From a checkpoint of a small image classifier: 24-pixel images, moe soft.
Rows from expert 14 of block 2, named by matrix and row number. Rows with one number belong to one neuron. Each number is 500 + 50 x the weight over the matrix's rms, rounded and kept within 0 to 999. All counts start at 0. Numbers have three digits each.
# up: expert up (model.blocks.2.mlp.up, 16x80x320), inputs 0-79
# down: expert down (model.blocks.2.mlp.down, 16x320x80, transposed), outputs 0-79
up.0:500500392500500500485500500500500500500500500426500500500510500691500500500500500391439458601500374500442500500500510500587500500484448500397578500500500500500500415500500500500500500500500500500500500477500500500500500392500413500445500500
down.0:434500500573500643500470500559500475500500500500500500463500500500486500500500500567500500500434528533500534490452609500445500500434547443485500494532500500500532500500478513500500503500456500500500530517500539387547500500500500561500483483
up.1:408500500500500500495500500500500500500500500500493329500500500500604512500500500500526526500500500497350500568500500500500500500500500500589537354500500701500500500500500500500500500500500500500500500500486500500500500517500500608500500500
down.1:426500554500520500500500464512513500500500341516500500641500491530500457501486582564635500500500419535529488500556500500406569518482500541500500495500548608500445500468500456500500500500500509551500500500500500500598531500471382558486565500
up.2:500500700500447500500500500500500500500482476141500500503500500719500500521560396500500500375500553595500469500500524478469500500500500500500432500500500500492500500500500635500500551500500500500500500500608489474500500500449500500500500500
down.2:564500608500500458500500478481378392500404500259500427500575500500500454529500537502400570545495500500500527500440500500447418500500500490579550500500446556500419500381500531603500347500523525503500500453500447444500473500482500494500418500
up.3:500500500502500415500500500500500500479500500500500500500500409500500500500500500475500500500500500500500461500500500500545433500473500500500500674500500500555437334500500500500500500500500720500500484500500500500500500500500500500500500503
down.3:500500550318442500497500500454500500429500500467464550500538571500448500497500382433500500500500500500562500499471387591500699500427492533500500500500346325511383412573500500500500483465524500510544500439425509500500539500500591412507528392
up.4:545500500500500500500500500300582500451500500500500661500423531500500500500500500500500529500581500557500500500500533500500500500500500350500500500500500500500500500500500500500500500500500500500500500500500500500500549500500598503500611500
down.4:500350538599500500500409488500515500500500566500502695514569500541500440500500510426492535605500500474500500287523500500501482500579500500500500546554477495517549500529500502542493500519500500500500432437590500465500500552500500500500590500
up.5:500500500403500500500500500500500552500500500500556500500500500500769500500500500531500523626500500500500500500500500500500500500500500541500500500500500500459500500521500500544500500493500500500500500500500554500500500500500500500500500500
down.5:408500500494500468452456443521500500500553500500517541425622500500500500500500588436514500583500338499500500500527500573500500487473485500500500500521531500500500471500500565519464500500427569512458500499500359508422500591478500525500439500
up.6:500523500500500500508500455500707500500615641571365500500500495449500564500500629500500530500349574500500500500500500500500567559500461500500500500500500398560500445500500571500534500402500500500567522500500500500500488500500500573621562500
down.6:359500444519500510522500500500558500531562562571500494522557500528499511518420632479465393550500500484442395500500469501500500500500500542500599500438500500500500491417500467500527500500566459595500500500500481494514498500500500498500500500
up.7:500601500500500500500500435500500500500500500500528500502500327606500500500500500500500373500500500370500463500500553500527500508371500403500342500500500399500500500641500500500500500500500368500500500500500504500500647500500425489500500500
down.7:500500513526500487500500500655500584500500548500500439549493500524531405571493500489500500477500500500446500592510500500534642500514524500530500500500485502500500500580500500500473428500500485484500500465432500506394563500500500500474473500
up.8:557514486497493349530493481451482773514503418486487504511491501449547258467491499498487512493511505496515551503406546534536423509477500690832488500582462520500440504173464500479533552511547324492357412495506414497498505279522489560532504444
down.8:590459568521532334594406527507474503513496434429443554484487543694466321513446540502465664608494532535541491501502526500483459441488613492499606492514473577616486492503475570474603511518561514631553535536461489480373549500505477491491501620
up.9:500500500500500500495500520500404500500500500500515500500500500500500441596500532457742500500683500500500519500500500500500500500500500500500500500500500618500500500505500500423500500500500500500500500587500500500500500500500345500500500500
down.9:500500500580547616475482362500500622532484561500494500458387500557500506500539500445605500500475500578468500500451500571500531500500547500461500551558523500500500489500500521500582523500587500514500486503500500426500500439546542500500442511
up.10:500500500482500500500500500500500364506500500500680500500500500500703500500500579500431500571514500500500500500500500500500500500500500500623500500450500388500500500500500500500500500500430500500500500500500500500500500500368500638500500500
down.10:500520500500466516500465651500440500500512500464500500550500537526500500498500455427417500500535500500541529500418500500500495432534500516549508483500526500500553500500499494506502604500500500588468500480500500543500500539500500673517472653
up.11:500500516500500500500500500500500501500500500493500500500659500500500500500500544500500500500573500500500500500434608500416500500500500487500409500500500500500500500609500500500500500500500408500451272500500500500500500629665500500500500500
down.11:508500511488537500500500500509453521500389500425500583500500642500500500463500500500507534516504500556500441499500549500526505477479338584470500500549561495485500421500500451532387442500500418409509500473565500500498500483384500510500500501
up.12:709547500500500338572348500500500513500500500500500500500500658355500500500500334500403500500500580452500500500411500500500500500444500500500500500500500500500500500406500500443500500500500500500500677682606500500500500500500500500500500500
down.12:495480500523500500614500500501500500525500500500544500467459500389569500375469500613534482396500500500565459479598500622606478467500500439500500506500500500500515417500500506466567353444500549505523498500500436573366500600500411639500565374
up.13:500500442500500645500500500500500500500477500500500645500500500500500500500500500500500500500500500500500500500500500500500500500566500500500500500500500490500500500612500505500500413469500500500500468500500471500500500723500500500500500500
down.13:500563449500434500465500307500581417565500396500309500591555459432566492500497500500459505378500482564500538500500500500469422500473482500500500545511500520471500395481500381500505500537510513449506519577500500394500603495379436500518500500
up.14:624500500500539500500500500500500500500500500491500500500500610500500500500500500500500500500500500500500500500500572500500620500323500500500500500500581500500500500500500500508500500500684540365500500500500500500500500500500500500500500500
down.14:471500500309500393500521436500529532599457500407444500500500582500500501500611597609409500500500500500475514500500500467500500580500531500500500457500500481418492556500522471361568489508500500511480500500500500500476500500500500594480551607
up.15:500784505417479517588457486491521488511500518791500501485613500455500506488475374494519474510510527477490469525502500477412406485498480411493485496426500510516386503504500502481379504397491500500488550719517520500518500362487591612500419415
down.15:500500497500496450537532395500484487505510475500500497500500392500500500502499437500500551599581499470519500530499498500500456493531500494500496474500525592533523500560500467498497522438500367452515508500500500524427520508530500472504612469
up.16:500500500500500500500500500500500500500500500500628714500500500500500507500541500500500500613440500458471530500527500500500578500500500500500500500437500500629500500390500320500500500500500500500500489500538500544500500500500502500500500500
down.16:500566500494500500582500500500500498425496500500500500500493500500500557568470624500386569500472500519473500492500494500500578500521476583501500439500500573500528464414500500500515500546467424532526500606429500523438408491505500500500500500
up.17:480500500500500537492500500329544500500618500500581500500500534500500500500500500500500500500500450353500500500500500500500500433500500521500500514500500500500500500516500500500494480500502500500500338500568500500500500608447500500500486500
down.17:589478511496496500500500502500373500527500316446570500565500500500386500500500500500500437416453472519611500667500533500500442500500557505500637491554591498686507517549518500500532500475484486593493494513500619500500500500439500530424500500
up.18:500501654500500505500497589500501498503500501516500632500633464500501450500516500575551509500501500499500499500500495499500495500497500494497118492500496504500500500510502500500801500500490500505496385715504500500507500480538498506500500478
down.18:495500501454500495500526430429456501403500500434500377566497497500602545500557590480532597501552614509515498502460430500642502499531401488495500500387500416526507486500475500554552500497533504500502539408571400537488528512499504500501352572
up.19:500500500500500500500500500500500500500500500500500532420599586500500503500500500540509519519500463449462500578500500492500500500500467500500500500500500500500500500486507500500500500500470500500500543500500500500500500507500500500500500463
down.19:604500374500500500500500500500456500500500428590500485500500446490500500594462500500516500565500500505570544491500511569558500514500521471500446443437566500500548461500463519500459500500539566500500500500439461500595500612500500500500500500
up.20:500500500500500559490500500529500500500500500500482601500442500500395500500553446500500500500728500500500500500500520500500462607500500775500500500500500500500533500471500515500467368500500500500500500488822500485366500500500500500500500500
down.20:500519500470500453500500497323500500536536525500500500500504376500500500500489500500448500500430634527609500500500535488501429500500500500612591429491500473471569500500453646500583513453581500500500500500453467500489500346500517657586517500
up.21:554500372500500465574500500500500461547452536500500500415500500500500500531500500500500500514500500500500500500500500622259500500500572437606500500500393500500500500500397500500500509500500500500500500500500500500500500500518627500500500500
down.21:662628461500500474500514530495397500500500529507597471508459500639500500536500500500484489500477501442438567500500500500468568500450500594500507500496370595650500510500500533495521435500500521500361615535500338488433483500469500500524470641
up.22:500500500500500512500500569500500500500453514500500500500500500500500500410500515500629500500500500500500500491500500486500500500392500500547500500500500501500500500500475500550500500500545500571606500500500500459500500500500500500500500500
down.22:444500500500500517567500500500500451500500500500500500443454542378549539513525475405515500500479500527500501467522500500500586538500500462500500538397500458500500424506500500500395535654458374500500386500500515500500492501483526500518482391
up.23:503500500500501500503500500500497347476503494484496500506497625498502492592514500500498223499494498505506500500498500569500500503500500500501500500586490470498498500457494516500500593500500435500500500499494497650201511471500497442528500500
down.23:492500500407500500500500500453544500500340500500397500513500480486500496579500505543555517743473500530500500500539528485500608500454500367500531500500505575500500550387442488510529467500500500617320500340500493438500536500454525500500500500
up.24:500500507500500500500500515500617500500500528500500500500500500500607500500500500418500500500500500500500500500500500500500500500529500408500487485500462500500500409500500500500500500500500500500497500403500500470500500500500500500500500500
down.24:500572500500500519494500500601639500500419500500470500500500500500373551505461488551500506521509462500500509495506500603500475500474473520485500535389599500500500596609500582500480500500500500647500458506510473500510500500500465500447475505
up.25:500500500500500500500500500500500500620500459500456500500500569500500500445500500500500500500500537500500500500500500500520500500500500500500500572500500536251500307593500500500500599500500500492500589500483523500500500500500500500500475500
down.25:500500551505500518500505522483500507500500513500507638500312486550500500469500500580500500500500516500496500500557483488500500511437500581543500389451516505500500500500500500567358500459500520547500464500500500500500455497500600500500500500
up.26:500500500500500423500500500500500434500537500500500500500500500500500500500500500500500500500500500500500500500500500423479500500593500500500500604500500500500606500500500500500500409500419500500500500500500500500500500500427500500500500576
down.26:546500321379500539357500500500500500467515515496573487500483544334500500500500545500461528549465418500500531500520484530390553536471500500500500446500629500501540549370395500518483500500500500540464353504500491466500500392500500519504500547
up.27:500500500500500595500500500500513500500248500500500398500500500500470500500500441500500473685500500500500500507500500500561500500500500500500500500516500500500500500405500500500500500500500500500500545500500500500500500500408500500500500389
down.27:500500500500539415500552500500500500774500546349500290443500569499609502500500500500542484249679500484440500535500500500460424500500489500388500500500312500500481500500504500271500500500500585542500424595500500500500526500489500500500425500
up.28:528509500500500574500500500500500353500500500441500500500500485500627500500491500500500500500500500574500500500501500500500500478500500500491594500398500475500500546696499500365500500500500500500500500500500468536500500500500500523500457642
down.28:489508500477583485514501598500433500506500549486500500490453500525500565500500500289500594516524500465500500500517500530500500500500500419537500500502500400453500485499500500500523621456500439475444500452517465529524482553500451500439326597
up.29:500500593500500500500500500500500500500500500452500500500623500500500446500500501500500596500500500500456500500500500500500500575500500500500741500500664500574500500500500500500500502504403500500500500500513549500500589500500499435493500500
down.29:500500500500500410500550500450578605393431500500500500500500493500517537500360516438500500607375474500493500500500430500462542500614500509393500440500500538641575479500487521447553500500510553500500410508506493500500500500525500500571500564
up.30:500500500500500500500500500500500500500500536500500423530493500681500500500500702500524500500500500500500500500500486500500500500500500500500581500500500500424500500738500500500500500500500500500500500500500500500500500500500500500500500500
down.30:500500500500405500762436500500500621550443442500655412500544500457500500485563633500535624418529500500500500552500484454500500500473471446470570574561450492527519500461500489364500553547500354403493500500500500466488500500500500500500510500
up.31:500523493552475541500509476480515887520518528487501500459571520498500597408469500500523381504498522461468465497517500484486500398500473500485482484515534508512500500365483531473502527500609521500500360518532531542552533500584500539617500500
down.31:511561456578542579503500501500500637502614470441497499506500476506500367468500514506471504510500496587451494500530422468500479476500578525546515468500485500500500479500494500491577424587500566500513386628602489547440435529540499500594506508
up.32:500500500500500500500500500500500500500500500476595500500500500484500669497500508500500500500500599500799500593500500500500500500500500500500477500675500500500500500500500500500500636490500500500421500500557476500500500500686500500500500500
down.32:463507500508526460532500500438500500509347526480500606520500500464500589500500536575465476500455484500553500500468450392448500500412483500541592500482419500500466573500501500438500642500500500500500500500408500500529519589452497498500570500
up.33:500453500500500500500500500508343500500500500500500500500500522500500541500500379500596530500611500500500500500500500500500572500500500500500500498348500500464511500500500500500500500500500500500564500500500500400500500532500500500500500372
down.33:391474503517500456483500500500500622500467663500500425460556500500453500692592500444506500500500547338500604601521535500500500500548387530456500476500500500499500521500500596500529486500500500500468498448627500442476459500392427500539500348
up.34:500500500552500500500500557500488500561520500500500500500500500500500500500572500500500500500500530197500500500500500500500523521500500500500500500500500500561500510547500500455500500500500368610500500492491500500500347500491641500500500533
down.34:580434500511439500500475500500515517427378404500462500452546489397492497484492500487497461560482580500500497500500504474500467622497415555500500524500534500506476293500490500499560500556500488475560500500500500500554499522500500621500474500
up.35:500500500242500500500500500500559500500500500500500536600500500612500500500496500284500519500500500500500467500333500500500500500486500500500500500500546500500503500472618500486500500500549500450500500500500500500500500435500421500500231500
down.35:585500500562500500394500500500489574500500577500522523500509420500500476500414500690480533500578500409510486500500500500500500493500544500479503433500500456562449561500500500500462423500457500504500467500461500500500505500469500462500554482
up.36:658500500500500500500500500500500398500500517456500500500605625532500500500500500500500486500500600500500500500604500507500500500500500500500500500500500500500500500686500500500506486500534500450474516500500554500432500500500500500500587500
down.36:500570500406473532586482473643500433481563500482497359500500436473500500544519500458500500500500500492500500500559500571518487500500500541500543454500500489464500551500500500641358463437500539500500483583495332500521500468500604483500675421
up.37:500490500500471461296500500500500500531500525500500500500500500500500500500500500500709500500500353456500500613500500500306564500500500500500500500500585500500614500500500493500520433500529500500500500500500500500347500500500555500500500500
down.37:500500504441472485500500361518500489504500500545434543467500434500537358539500500532500475500619501500428603500500507527473475622500500500581560505537544516334500412500500441499539481511545483500591500528590536552500500462496456500464500606
up.38:500500500500760500500500500500500500500500500541500500500500500500500567500500500500501500500500500500500500542500500500500500500500520444530603500500576546500500500500500500500492500500531630500463500500500500530500500500500500500592500500
down.38:483500500464500494489500496445500481500561500500529465500500393586435500500475500500500500500555534500465400500546500500569537556519517365433499500474500467553500405500594538500540502500480472526493308500374537500517540523535500580500423549
up.39:500500358500500500500500500590500500500542672535462500500500500567500500546462521500500500500500500500500500500500500500452500500403500500500662500500500500500500437500500500500500500500500500517674633500251500500500500654500500500500500500
down.39:500495534500556500500643501454425503500526500626509500490500447500500500441547477500512500500500500500552617527500500500500500500500571565559621500533500494500611550520506500527500500500512428500577473502500500492587500444476500468576439500
up.40:468500500500577500448363500500500500500500500500500500500500500500500500500500500500500500500709471273500500500500500500500462500624381500500500500552500408500500500500500500500500494500500500500500500500594513500500500500500500500500500500
down.40:417500496495500690444458521500500500500500586452594500512463500500500479500539500502363500500500507435417516430437513500465461500617471642500594500465502488500500466602506500454453400500500500476500573626503500500500496499564500499503500667
up.41:384751500477500330500500500500386490521500489479499500500500500500500499500428500500559425475698500500500534500500500500500500489500500500603500454443600500794500500500500500500500500500653590386191500500513548500500500493500741549533500500
down.41:500500500500500512509500500542500485539500500500478500456500462512500449413450492500471540500416500487500439500500500500423500295500693431494524474584500428561500500500500513500608477498559585487500500522507494545500500500500346520493500500
up.42:500500478500517500500500500504724508500500500382500500500405500500500500521500500500490475553500500500500500500500500500500500469500500511500500542573500500500497500436500500788575500507671500555500500437513500315500500500610500500500502342
down.42:500472558445500464500434480500500500527500611500500454473538500489500500534500515507500500532499500522390500500500504500500536500500708500491531500500618467464457500500518470499500322490494500450498484500500500572547500474500519500500500579
up.43:500500500500406459500500500500500500500500500500500500500723500500500552500500500500500500601500232500500500500500500537500693500500647500500500500500500500500500500500500500500554394359500415500500500500500500500500500500500667494500361500
down.43:500500500554500500538500500500492500667500500500527500481500500372627500500500500500513500500539607500455404500577401500434580563454614500531476291500396500449500502500473500399500500500509721586500571500433500500536469549500500616500500500
up.44:500432534539500500500500500500612495671500500500500500500533500500509707500500500500500500500500500505500342519526500472500500500500500352500500467500500500457500500549460500500500500500500500500500500500500500546540500500500500601500500500
down.44:592593500500500500599500500500298499500464498500500500500500399514500500500470458515500425569377464500500346638340500500385457563413500564500542500500371461502455510471413538500481464500426493466500500468500517500500543500360463450500500500
up.45:500500500500500500494500500500500500500500500500443500500500500500500427500500500500717500500500500500500500500500500500611506500500500500500513484500570500500504433655500500500500500500558500500493500500500666500500500500500500537500745500
down.45:598500541459500536597500451497538428553528611500500412500466480500500499500500443500686500416510500538500500504388500539500500479346500500633509500399463404500500500500500520430435506377602409500554500504575611500500441485500511446500500500
up.46:500500500500500500500448500500500500500500500500500444500500500597500500500730500500367500445538500500500500500500496500500614500500500500500500495500500671390500500500500500500500500484386500500500500354500500500500500520398462500500379500
down.46:477444455546689500479559500500537500547500500589593479469399500500529500479529500500500500500500644500496675553500500500500500350500500500415500530500514500500477500500500509455581537500500476500481460452543464433459373500460500500500500455
up.47:500635500671357500500500500500442500467500500500500500500500500500500500500500500500500500500500500500500600500598500500370500423500500500500500500500386500572568534500689500500500500500500610500500500500500500500500500500495500532500500500
down.47:500500503500595500500487500500417500511500500500465500500500500571569456500380539500500500500500463454378500500520646520500535500500442494500498500500500500500500500426500557500551523500500567500441500453434487500500382478500578501508500461
up.48:500500500500500516500500500500500500500564500451500516271500500500510500500500500500500500874500712500500500500500500317500500500500500500500500500500500500323608500500500500500500500500500455500500500500500500631482490500500500526500500500
down.48:432553432519681484500500358500413500575439485473500500546469475493500500566500607500428500548500563500636407500500465586491622519548500489451500507500500592500500474500528500500505500500413488500447500500466475541419536500586508505500531500
up.49:484500500500500500500500500429500434485391500500709500500500625500500500500500500500332500500627500500500500500500552500500500522500500500500500411500500500500500500500500500500500500500530500500500500500500500500500500500500500502500500490
down.49:508574500485499500439500449500500500562495480592500453400428500492436500572500500394500481500500470500496330500561576516500500444448500517502480500500500500591500601500500500462577500457479481500500541515500500500500500500564490565500484388
up.50:500489500500500500500482500500500500500500500512500500500500500500500500500500500500540500500500500500500500500500500500400457436500500500500535500500500451500500500500500527500500500500424517500500429500508500509500500500500500346500500500
down.50:500500500605494600484540500576474576442500507524474500500500500500514471518500500500514500578500502446477394352480528500500516490333500536411565500500500481606531567500530521500500500500500480513524500500533500500535545500500500401745500471
up.51:500500500584288500426492500500500500485500500500500500500605500500500540500500655500500500500635425462500441500500500500500500500500500500500500423500500500500500500500500500475500500500500500500500500500500500500500500500650500500500513500
down.51:500500569497500500500471500517566541562532500547500529500500454500582476495500500485500615584350522540435500333500630500500544500500476490465500660510540547566455466501359500354500515500500500582500500500500403580470500504500500500500543500
up.52:500500500500500500500488500500500500500500500500474500500500578540500500500377575653534500500500500500500496500500500500500500500500500500500500500500500458500500500298517619500500632596409598500500500500500500500500500500500500461500500500
down.52:612500486322527500566500380540500510500500318463506555453500500595433500601500410500500537590480500521500500577446593478616650451500589531581587417505500657500500355500463414500602460500335561500500537498500381421524500436509500593500500520
up.53:500500500658500500500484500500500500534500500500500500500500500500567556466500500500501517500378500379500500500500500500500500500500500500500500500500500500500500432535500500500500500500500594500500500500307500344500538478500463500500500500
down.53:500500500500500500536500500504561476306500540500465500500611500500500493500447451482500500500500408500500500500500500495500500525551490500621542560500500519409500554465500500506500500473500468500478552503529575500477500500509479500500427500
up.54:500500500435500500500500500500500500500500498500480500702500500500500500557500500500500500533500500398500500501633500604437500539500500500500500500500500500500500577542500524500500500470500470500500500500500500500500495324500416500500500348
down.54:397592500581485494500593419525500500534500500500464566500500491500443521500500500500345500495479500500500500550495528464500511514547500470500500500504391500535451500516500500415500466489477500500434474500500500507500509450500542500500500500
up.55:500519500659500374500500610470500500500506500500556500500500500433500500500502500500364500500500500500500689500500500500500500500500437500400500500500500500513500500482500500500540334500307500500500500500500542500500500500500500500422500487
down.55:484548500500491354500500500460500489405465500375538500492588500504500500570500500476466500500500555500500500296500560500450415516529529504500524500538513559500531500505457435538500500500453500446528510500530491529500500500475500503500500500
up.56:500500500503500542500500500500500500500500500500500435500500500500500500500325448500499500500500457500500500500388500500500500509500500574500500500500500500500658387525658500618500500500500500500500524500732535500394500500500500500496420500
down.56:500623538501500486500500486533500522500500500500500500445640500500502525500689416476304500541500500500560526605510500500506500399472437449464500500500527500500548574500500644425550545481500558535524517500500427514575500469500558358354482500
up.57:500500500500500500314500500500495500500500500500500500331500500500500381500500500500503500500515500500500500500500500511500582500500500500527500500500511500500500491500446416500500375500500500500500500500500500500591500500500500500500500500
down.57:430594542500460500506504500454500500473371524465500500490500497483474495464598474458500625604374376500560500482495500502438518463500500495286473405500500408393500500472500431381489463571624513500540513411373496551500500469494514406500470500
up.58:500605581416497500562497500500500318517321500535500500459500500500506500447500547500500400500613500500500432657500500500500500500500500457500500500173500500500500500500563500500396500316535500500366591500575500385500590260496580500500500500
down.58:500591500434500637500419500500492500500506423500493500500500424461514460521550500541594382500376500456508500491714708463290540470444418500500573540442474514461500500440500500500525411500457500493462500500543500497514500539448539420500500602
up.59:500500511500500500500456500500500500500500500500570500479500545500520500500500621500500500500500500400500500500500500376500500500500500500500500500500500500533500500500500500515500500500500577500500500500500500500500500500500500500500500500
down.59:500473450706500500534471532500500484500445500500425500500500625500500500447467456500507474436500595500500498351500500462495521497500500535578407545500500500500500475441500580500500500422553500500538500500577500571576464519569401468405487500
up.60:500500512500500500500500500500500500500500500500500303469500550500500500500500500460500500500500500500500500500543500500500500500500484534500640500500500500500500705500500500365500500475500500500500765500434572542500500500500500500500500500
down.60:500500504529555459500486429500443500500513500485500550500407497500500500500500500409428522500501500500500411576500500492500500500500500560532500500618498500500464565514500500500410500505500500465500411500467344381519471494469456402513486402
up.61:562500427500500500500428500500500500500500643500500500500500500500500500500500661500500500551500500614500500500500500500500500530464500500500500500499500500476500500500500500500500489474500500364500500500728500500500500500592351633500500500
down.61:500500461500476480469500500533504512500457524500538487531500500500500570577439531473500512500499500500500500571500500607522500639407500500547500500624535460551500368506537516500500500500500500500500500502500426500420500500500500624500438512
up.62:585500559500500500500500500500500500500500500500781500500500609500500500500500500500500500500500500468500500500500500500500500500500430500500500500500500500500500550500500500568500500616500434500500500521500500416500500469500500500500500500
down.62:502500504504577500440532500500500531532500500500581520536500500433462500690500500448500590442500500559570500500582499500500499453535551500421467500419500500500491471500504513568500468507500480500500496500500500500481447500500477471500515415
up.63:500500500500500500500500500303500500500500500497589500500500500500500500500500500464500708500504500500500500500500500524500500500500500500500702500500575500500500500500500500474500500500500500500500500500551500500500446500500500500500500428
down.63:500398500500639545500500500506500500500580452500418465296500424398478521431477500568404418500572591529500460493589501481500543500500472500500363500603500500500500498500500509472500500454541554500441500562438468500500547500429520500562500469
up.64:500500624500500500500500536518396500532500618500485399500484500500500500500500500500529500500500177365500500500500500639500500500500500500500500500469500500500500500500500500500515500500500500500396500500332500500500500832500500446500345500
down.64:500488539332500500500472500500500461513500500500476500407500550409271524495500500500331507424423500634502500500431500500500467500530439371503500557602500500610500440500500500635511497500500500483500463497500412500588529469468460500561500500
up.65:500500500500500500373500500500481500500500500500500500500594500500364500500509500500500500500500500500409500500500500350500500500500500500500500500500500500500500569500500500500500500500559717500500394500648500558500500500500500843500500500
down.65:459500513500500454500500582500554554500592444525473500556500500489500500500512500583500547500316546500496583589436500501590468595538500500500500500406500500500500548440500500500500500505557500680500500497470465338500477500475500542496480500
up.66:500565500420500500500493500591500500532500507500500500500500500500500500500500500500486504500500528500500500500500500500500500500500500500500500334500500500500500500500500500435500500500500467500500507500500585500740500500641500500500500500
down.66:535552484500484500561500433326500526500392500464500500500597467453500467500510500500540403500500553646500530500538500500500500461481500500500490500476500524500471569500506473520508475500500555615500500417500500373529500500500555610500566443
up.67:500438500500500449484500500500500552500500500500500500333500500500500500500500500425500500500500500500500500500500500385500500500500500500500500500477500435486521500500500500500500453500500500500500500503500500500500500500500500500500500500
down.67:500504500500547488611464500452433500500500500557431500500497543432500525476500433500500549500463500500567512523500628500500500518542461472500500500427460474480485500500500536459324500415500500500474500500500449430500503500444458445500590510
up.68:500500491500500633500500500500500500500500500500500500420500500500500500569500500500500500679687500500499500500500500500500500500500493500500500500500652500500500303500500500500500500500500500500500500500500500500500500500500500436500469500
down.68:432500500500500555550411527424542526500500464500500500500528494498554713500500500500500500543500528500489641500500500500500565423590500500464529719489485503500510427500500500488509500473500500500500461500500400500499500500461500500562500500
up.69:509500500500500430500500500500330500489533505497500406459500500500500520412463500500500500500534503500500499296500500498500415500500525422500500533500500600500500500500516500500500500500622284485500500500500526720500500500517500500500500500
down.69:528500500500500462469439367500398500543500500500596500500500485503581500470500500500534500500450469500500683472500500500500500367500708537500553500500500673500492383497372500500500423500555500414477402513500500507500508500500548582497500500
up.70:500500586500500667500500500387500520500500500500500500500500500500500505500500871500500500544500500431579500500500500500531500597500500500500500481500500500500500500631592500500652500500533500558500500500500500500500500500500548442500500500
down.70:545490584500500545422505500454500535500509500500440445500500500500590575500540538561490539500558465548500552500500500601500500510500500500500466500500555441500500403444495500435500431668500500370459500388500530500500500500478512477500500463
up.71:459500500500500500518500500500500500500500612500500500500500504500500500500500500500500500500641587500516655541500500453287494500500500500500500500500244500500304500559500500431589500537500636370672500500500500500500500500511500500500500500
down.71:432515500500502500587500500489541453513495470517549500500500500322500500500500500500489503476493397500580497538500500500500441500443500532500500500474500500527593500500459516500500500546500584371500663500541503500659399500510490500500470500
up.72:500500500500500500500500500500500500500500500500500500500394500500500549500500500500499688500500500500437429531500547500447500496500500500500676579500294500500500485496500500500642500500500500402472500500500463516500500500500500500500502500
down.72:473500500537575500508463413347645599558500500458500361500469582389503472500510500500500511500575500500540550507519500506500500474500463446500536500500496430585508500500481517385500608522323500535456465408500500500500418500578500500545642500
up.73:458500500459443500521500424500500500500500511500521500500500500376500499516500433641500229500500500500469500500500500407500500487500500590500500517500500500617500500500545543500500474500500597251500409500562500426500500500500631500500500500
down.73:527455500464611500500500500488500500578508500483500500485564500500603500500500500500500500440500553500464500500582500500400438432500512531500500484500500478556516500402500500433586490500501500550500337593500500554500500500459521500500469589
up.74:500600500500500500500482500500500500500500500500500500500500500500500500500614446500500500500500499500500500483500500500500589500496500408500500500500517500500500500500500500569588500500500500500500500500500500500500500500491481500484500500
down.74:500500500581536522500484500610500500500475532500500489464500500459501484617500500500500500500500500500471500633500500383631500500500500500500595527500512479500500500601555500500500427574500500418500512456436500612604434522486500500506500491
up.75:500500500500500500500500500500500500500500376500406475500462500500500574500500500500529500500500500500500500500500500500540500500500562548500500500500284500612581500500500500500500500744500486387500506500463500500500500500500500474500500500
down.75:425490500391500500500500500465437500540500470450477578535586500541443525513500497500550537489541500545500500500500633646419581500500500500367500500542481500500500500500500500510500500500500500491477500455500500500368592500495516500500569533
up.76:583500500500543500500465500500500500500500515500500500500410500500500500500218500476500500500583449500458500500529667500500486500386469140282500521500500500523500537622445500487500559500500500446471500430500500500500500500500500347500550500
down.76:629413520278566500500500500593500476500500500494522500500500405500499500500500500419513450500500546634500547484533657574442500500543500500500525500528500593505500500510500358500350438503500493387500500500544500500348595499500506525500768500
up.77:500500500491500500461500500500500500566409500500500500500500500500500500500500500500500500493500500500500500500500500500500597525500407450394500500583500500500463500500500500500500333500500500500500447398500500500437500500500500500500500504
down.77:500500500540500413467500438435536521500433500500586525506500500500629479500496509427520606526406552477500500500500500500485500500564448500500527500483500567563500500305538505500502500532454500500500472500501471615500500500500431480420488622
up.78:500500500500500500500250500500500439500500500500500500500489500500500500500500500444500427579645500500500500500500500500500500469500475439500500500500500439549492500500500500500500551500244500500500500500500500480500494500362500464540500668
down.78:607521493500500616499517511500500574496500505433539500515500500500500548500367408500503500500500496507482565428500500546495500522531500500438494507534500498500500441475500500459432500621500450511437500500500500500500471500500466564500512500
up.79:500500500392500500500500500500500500483500534500500500500500500754500500577500665611500604500500500393500500487500530500689500500500500500565531500500500500500596386500500500500500545500500500500500500500500500500500500500500500360500500500
down.79:561500500534489515500484500503641422588585507576542560500577527500500500500500500500510500500500500500354500500500500318582453484500545500448500500500537500500500577409528511500427532500488500566560500500500500500500531544392509425500500451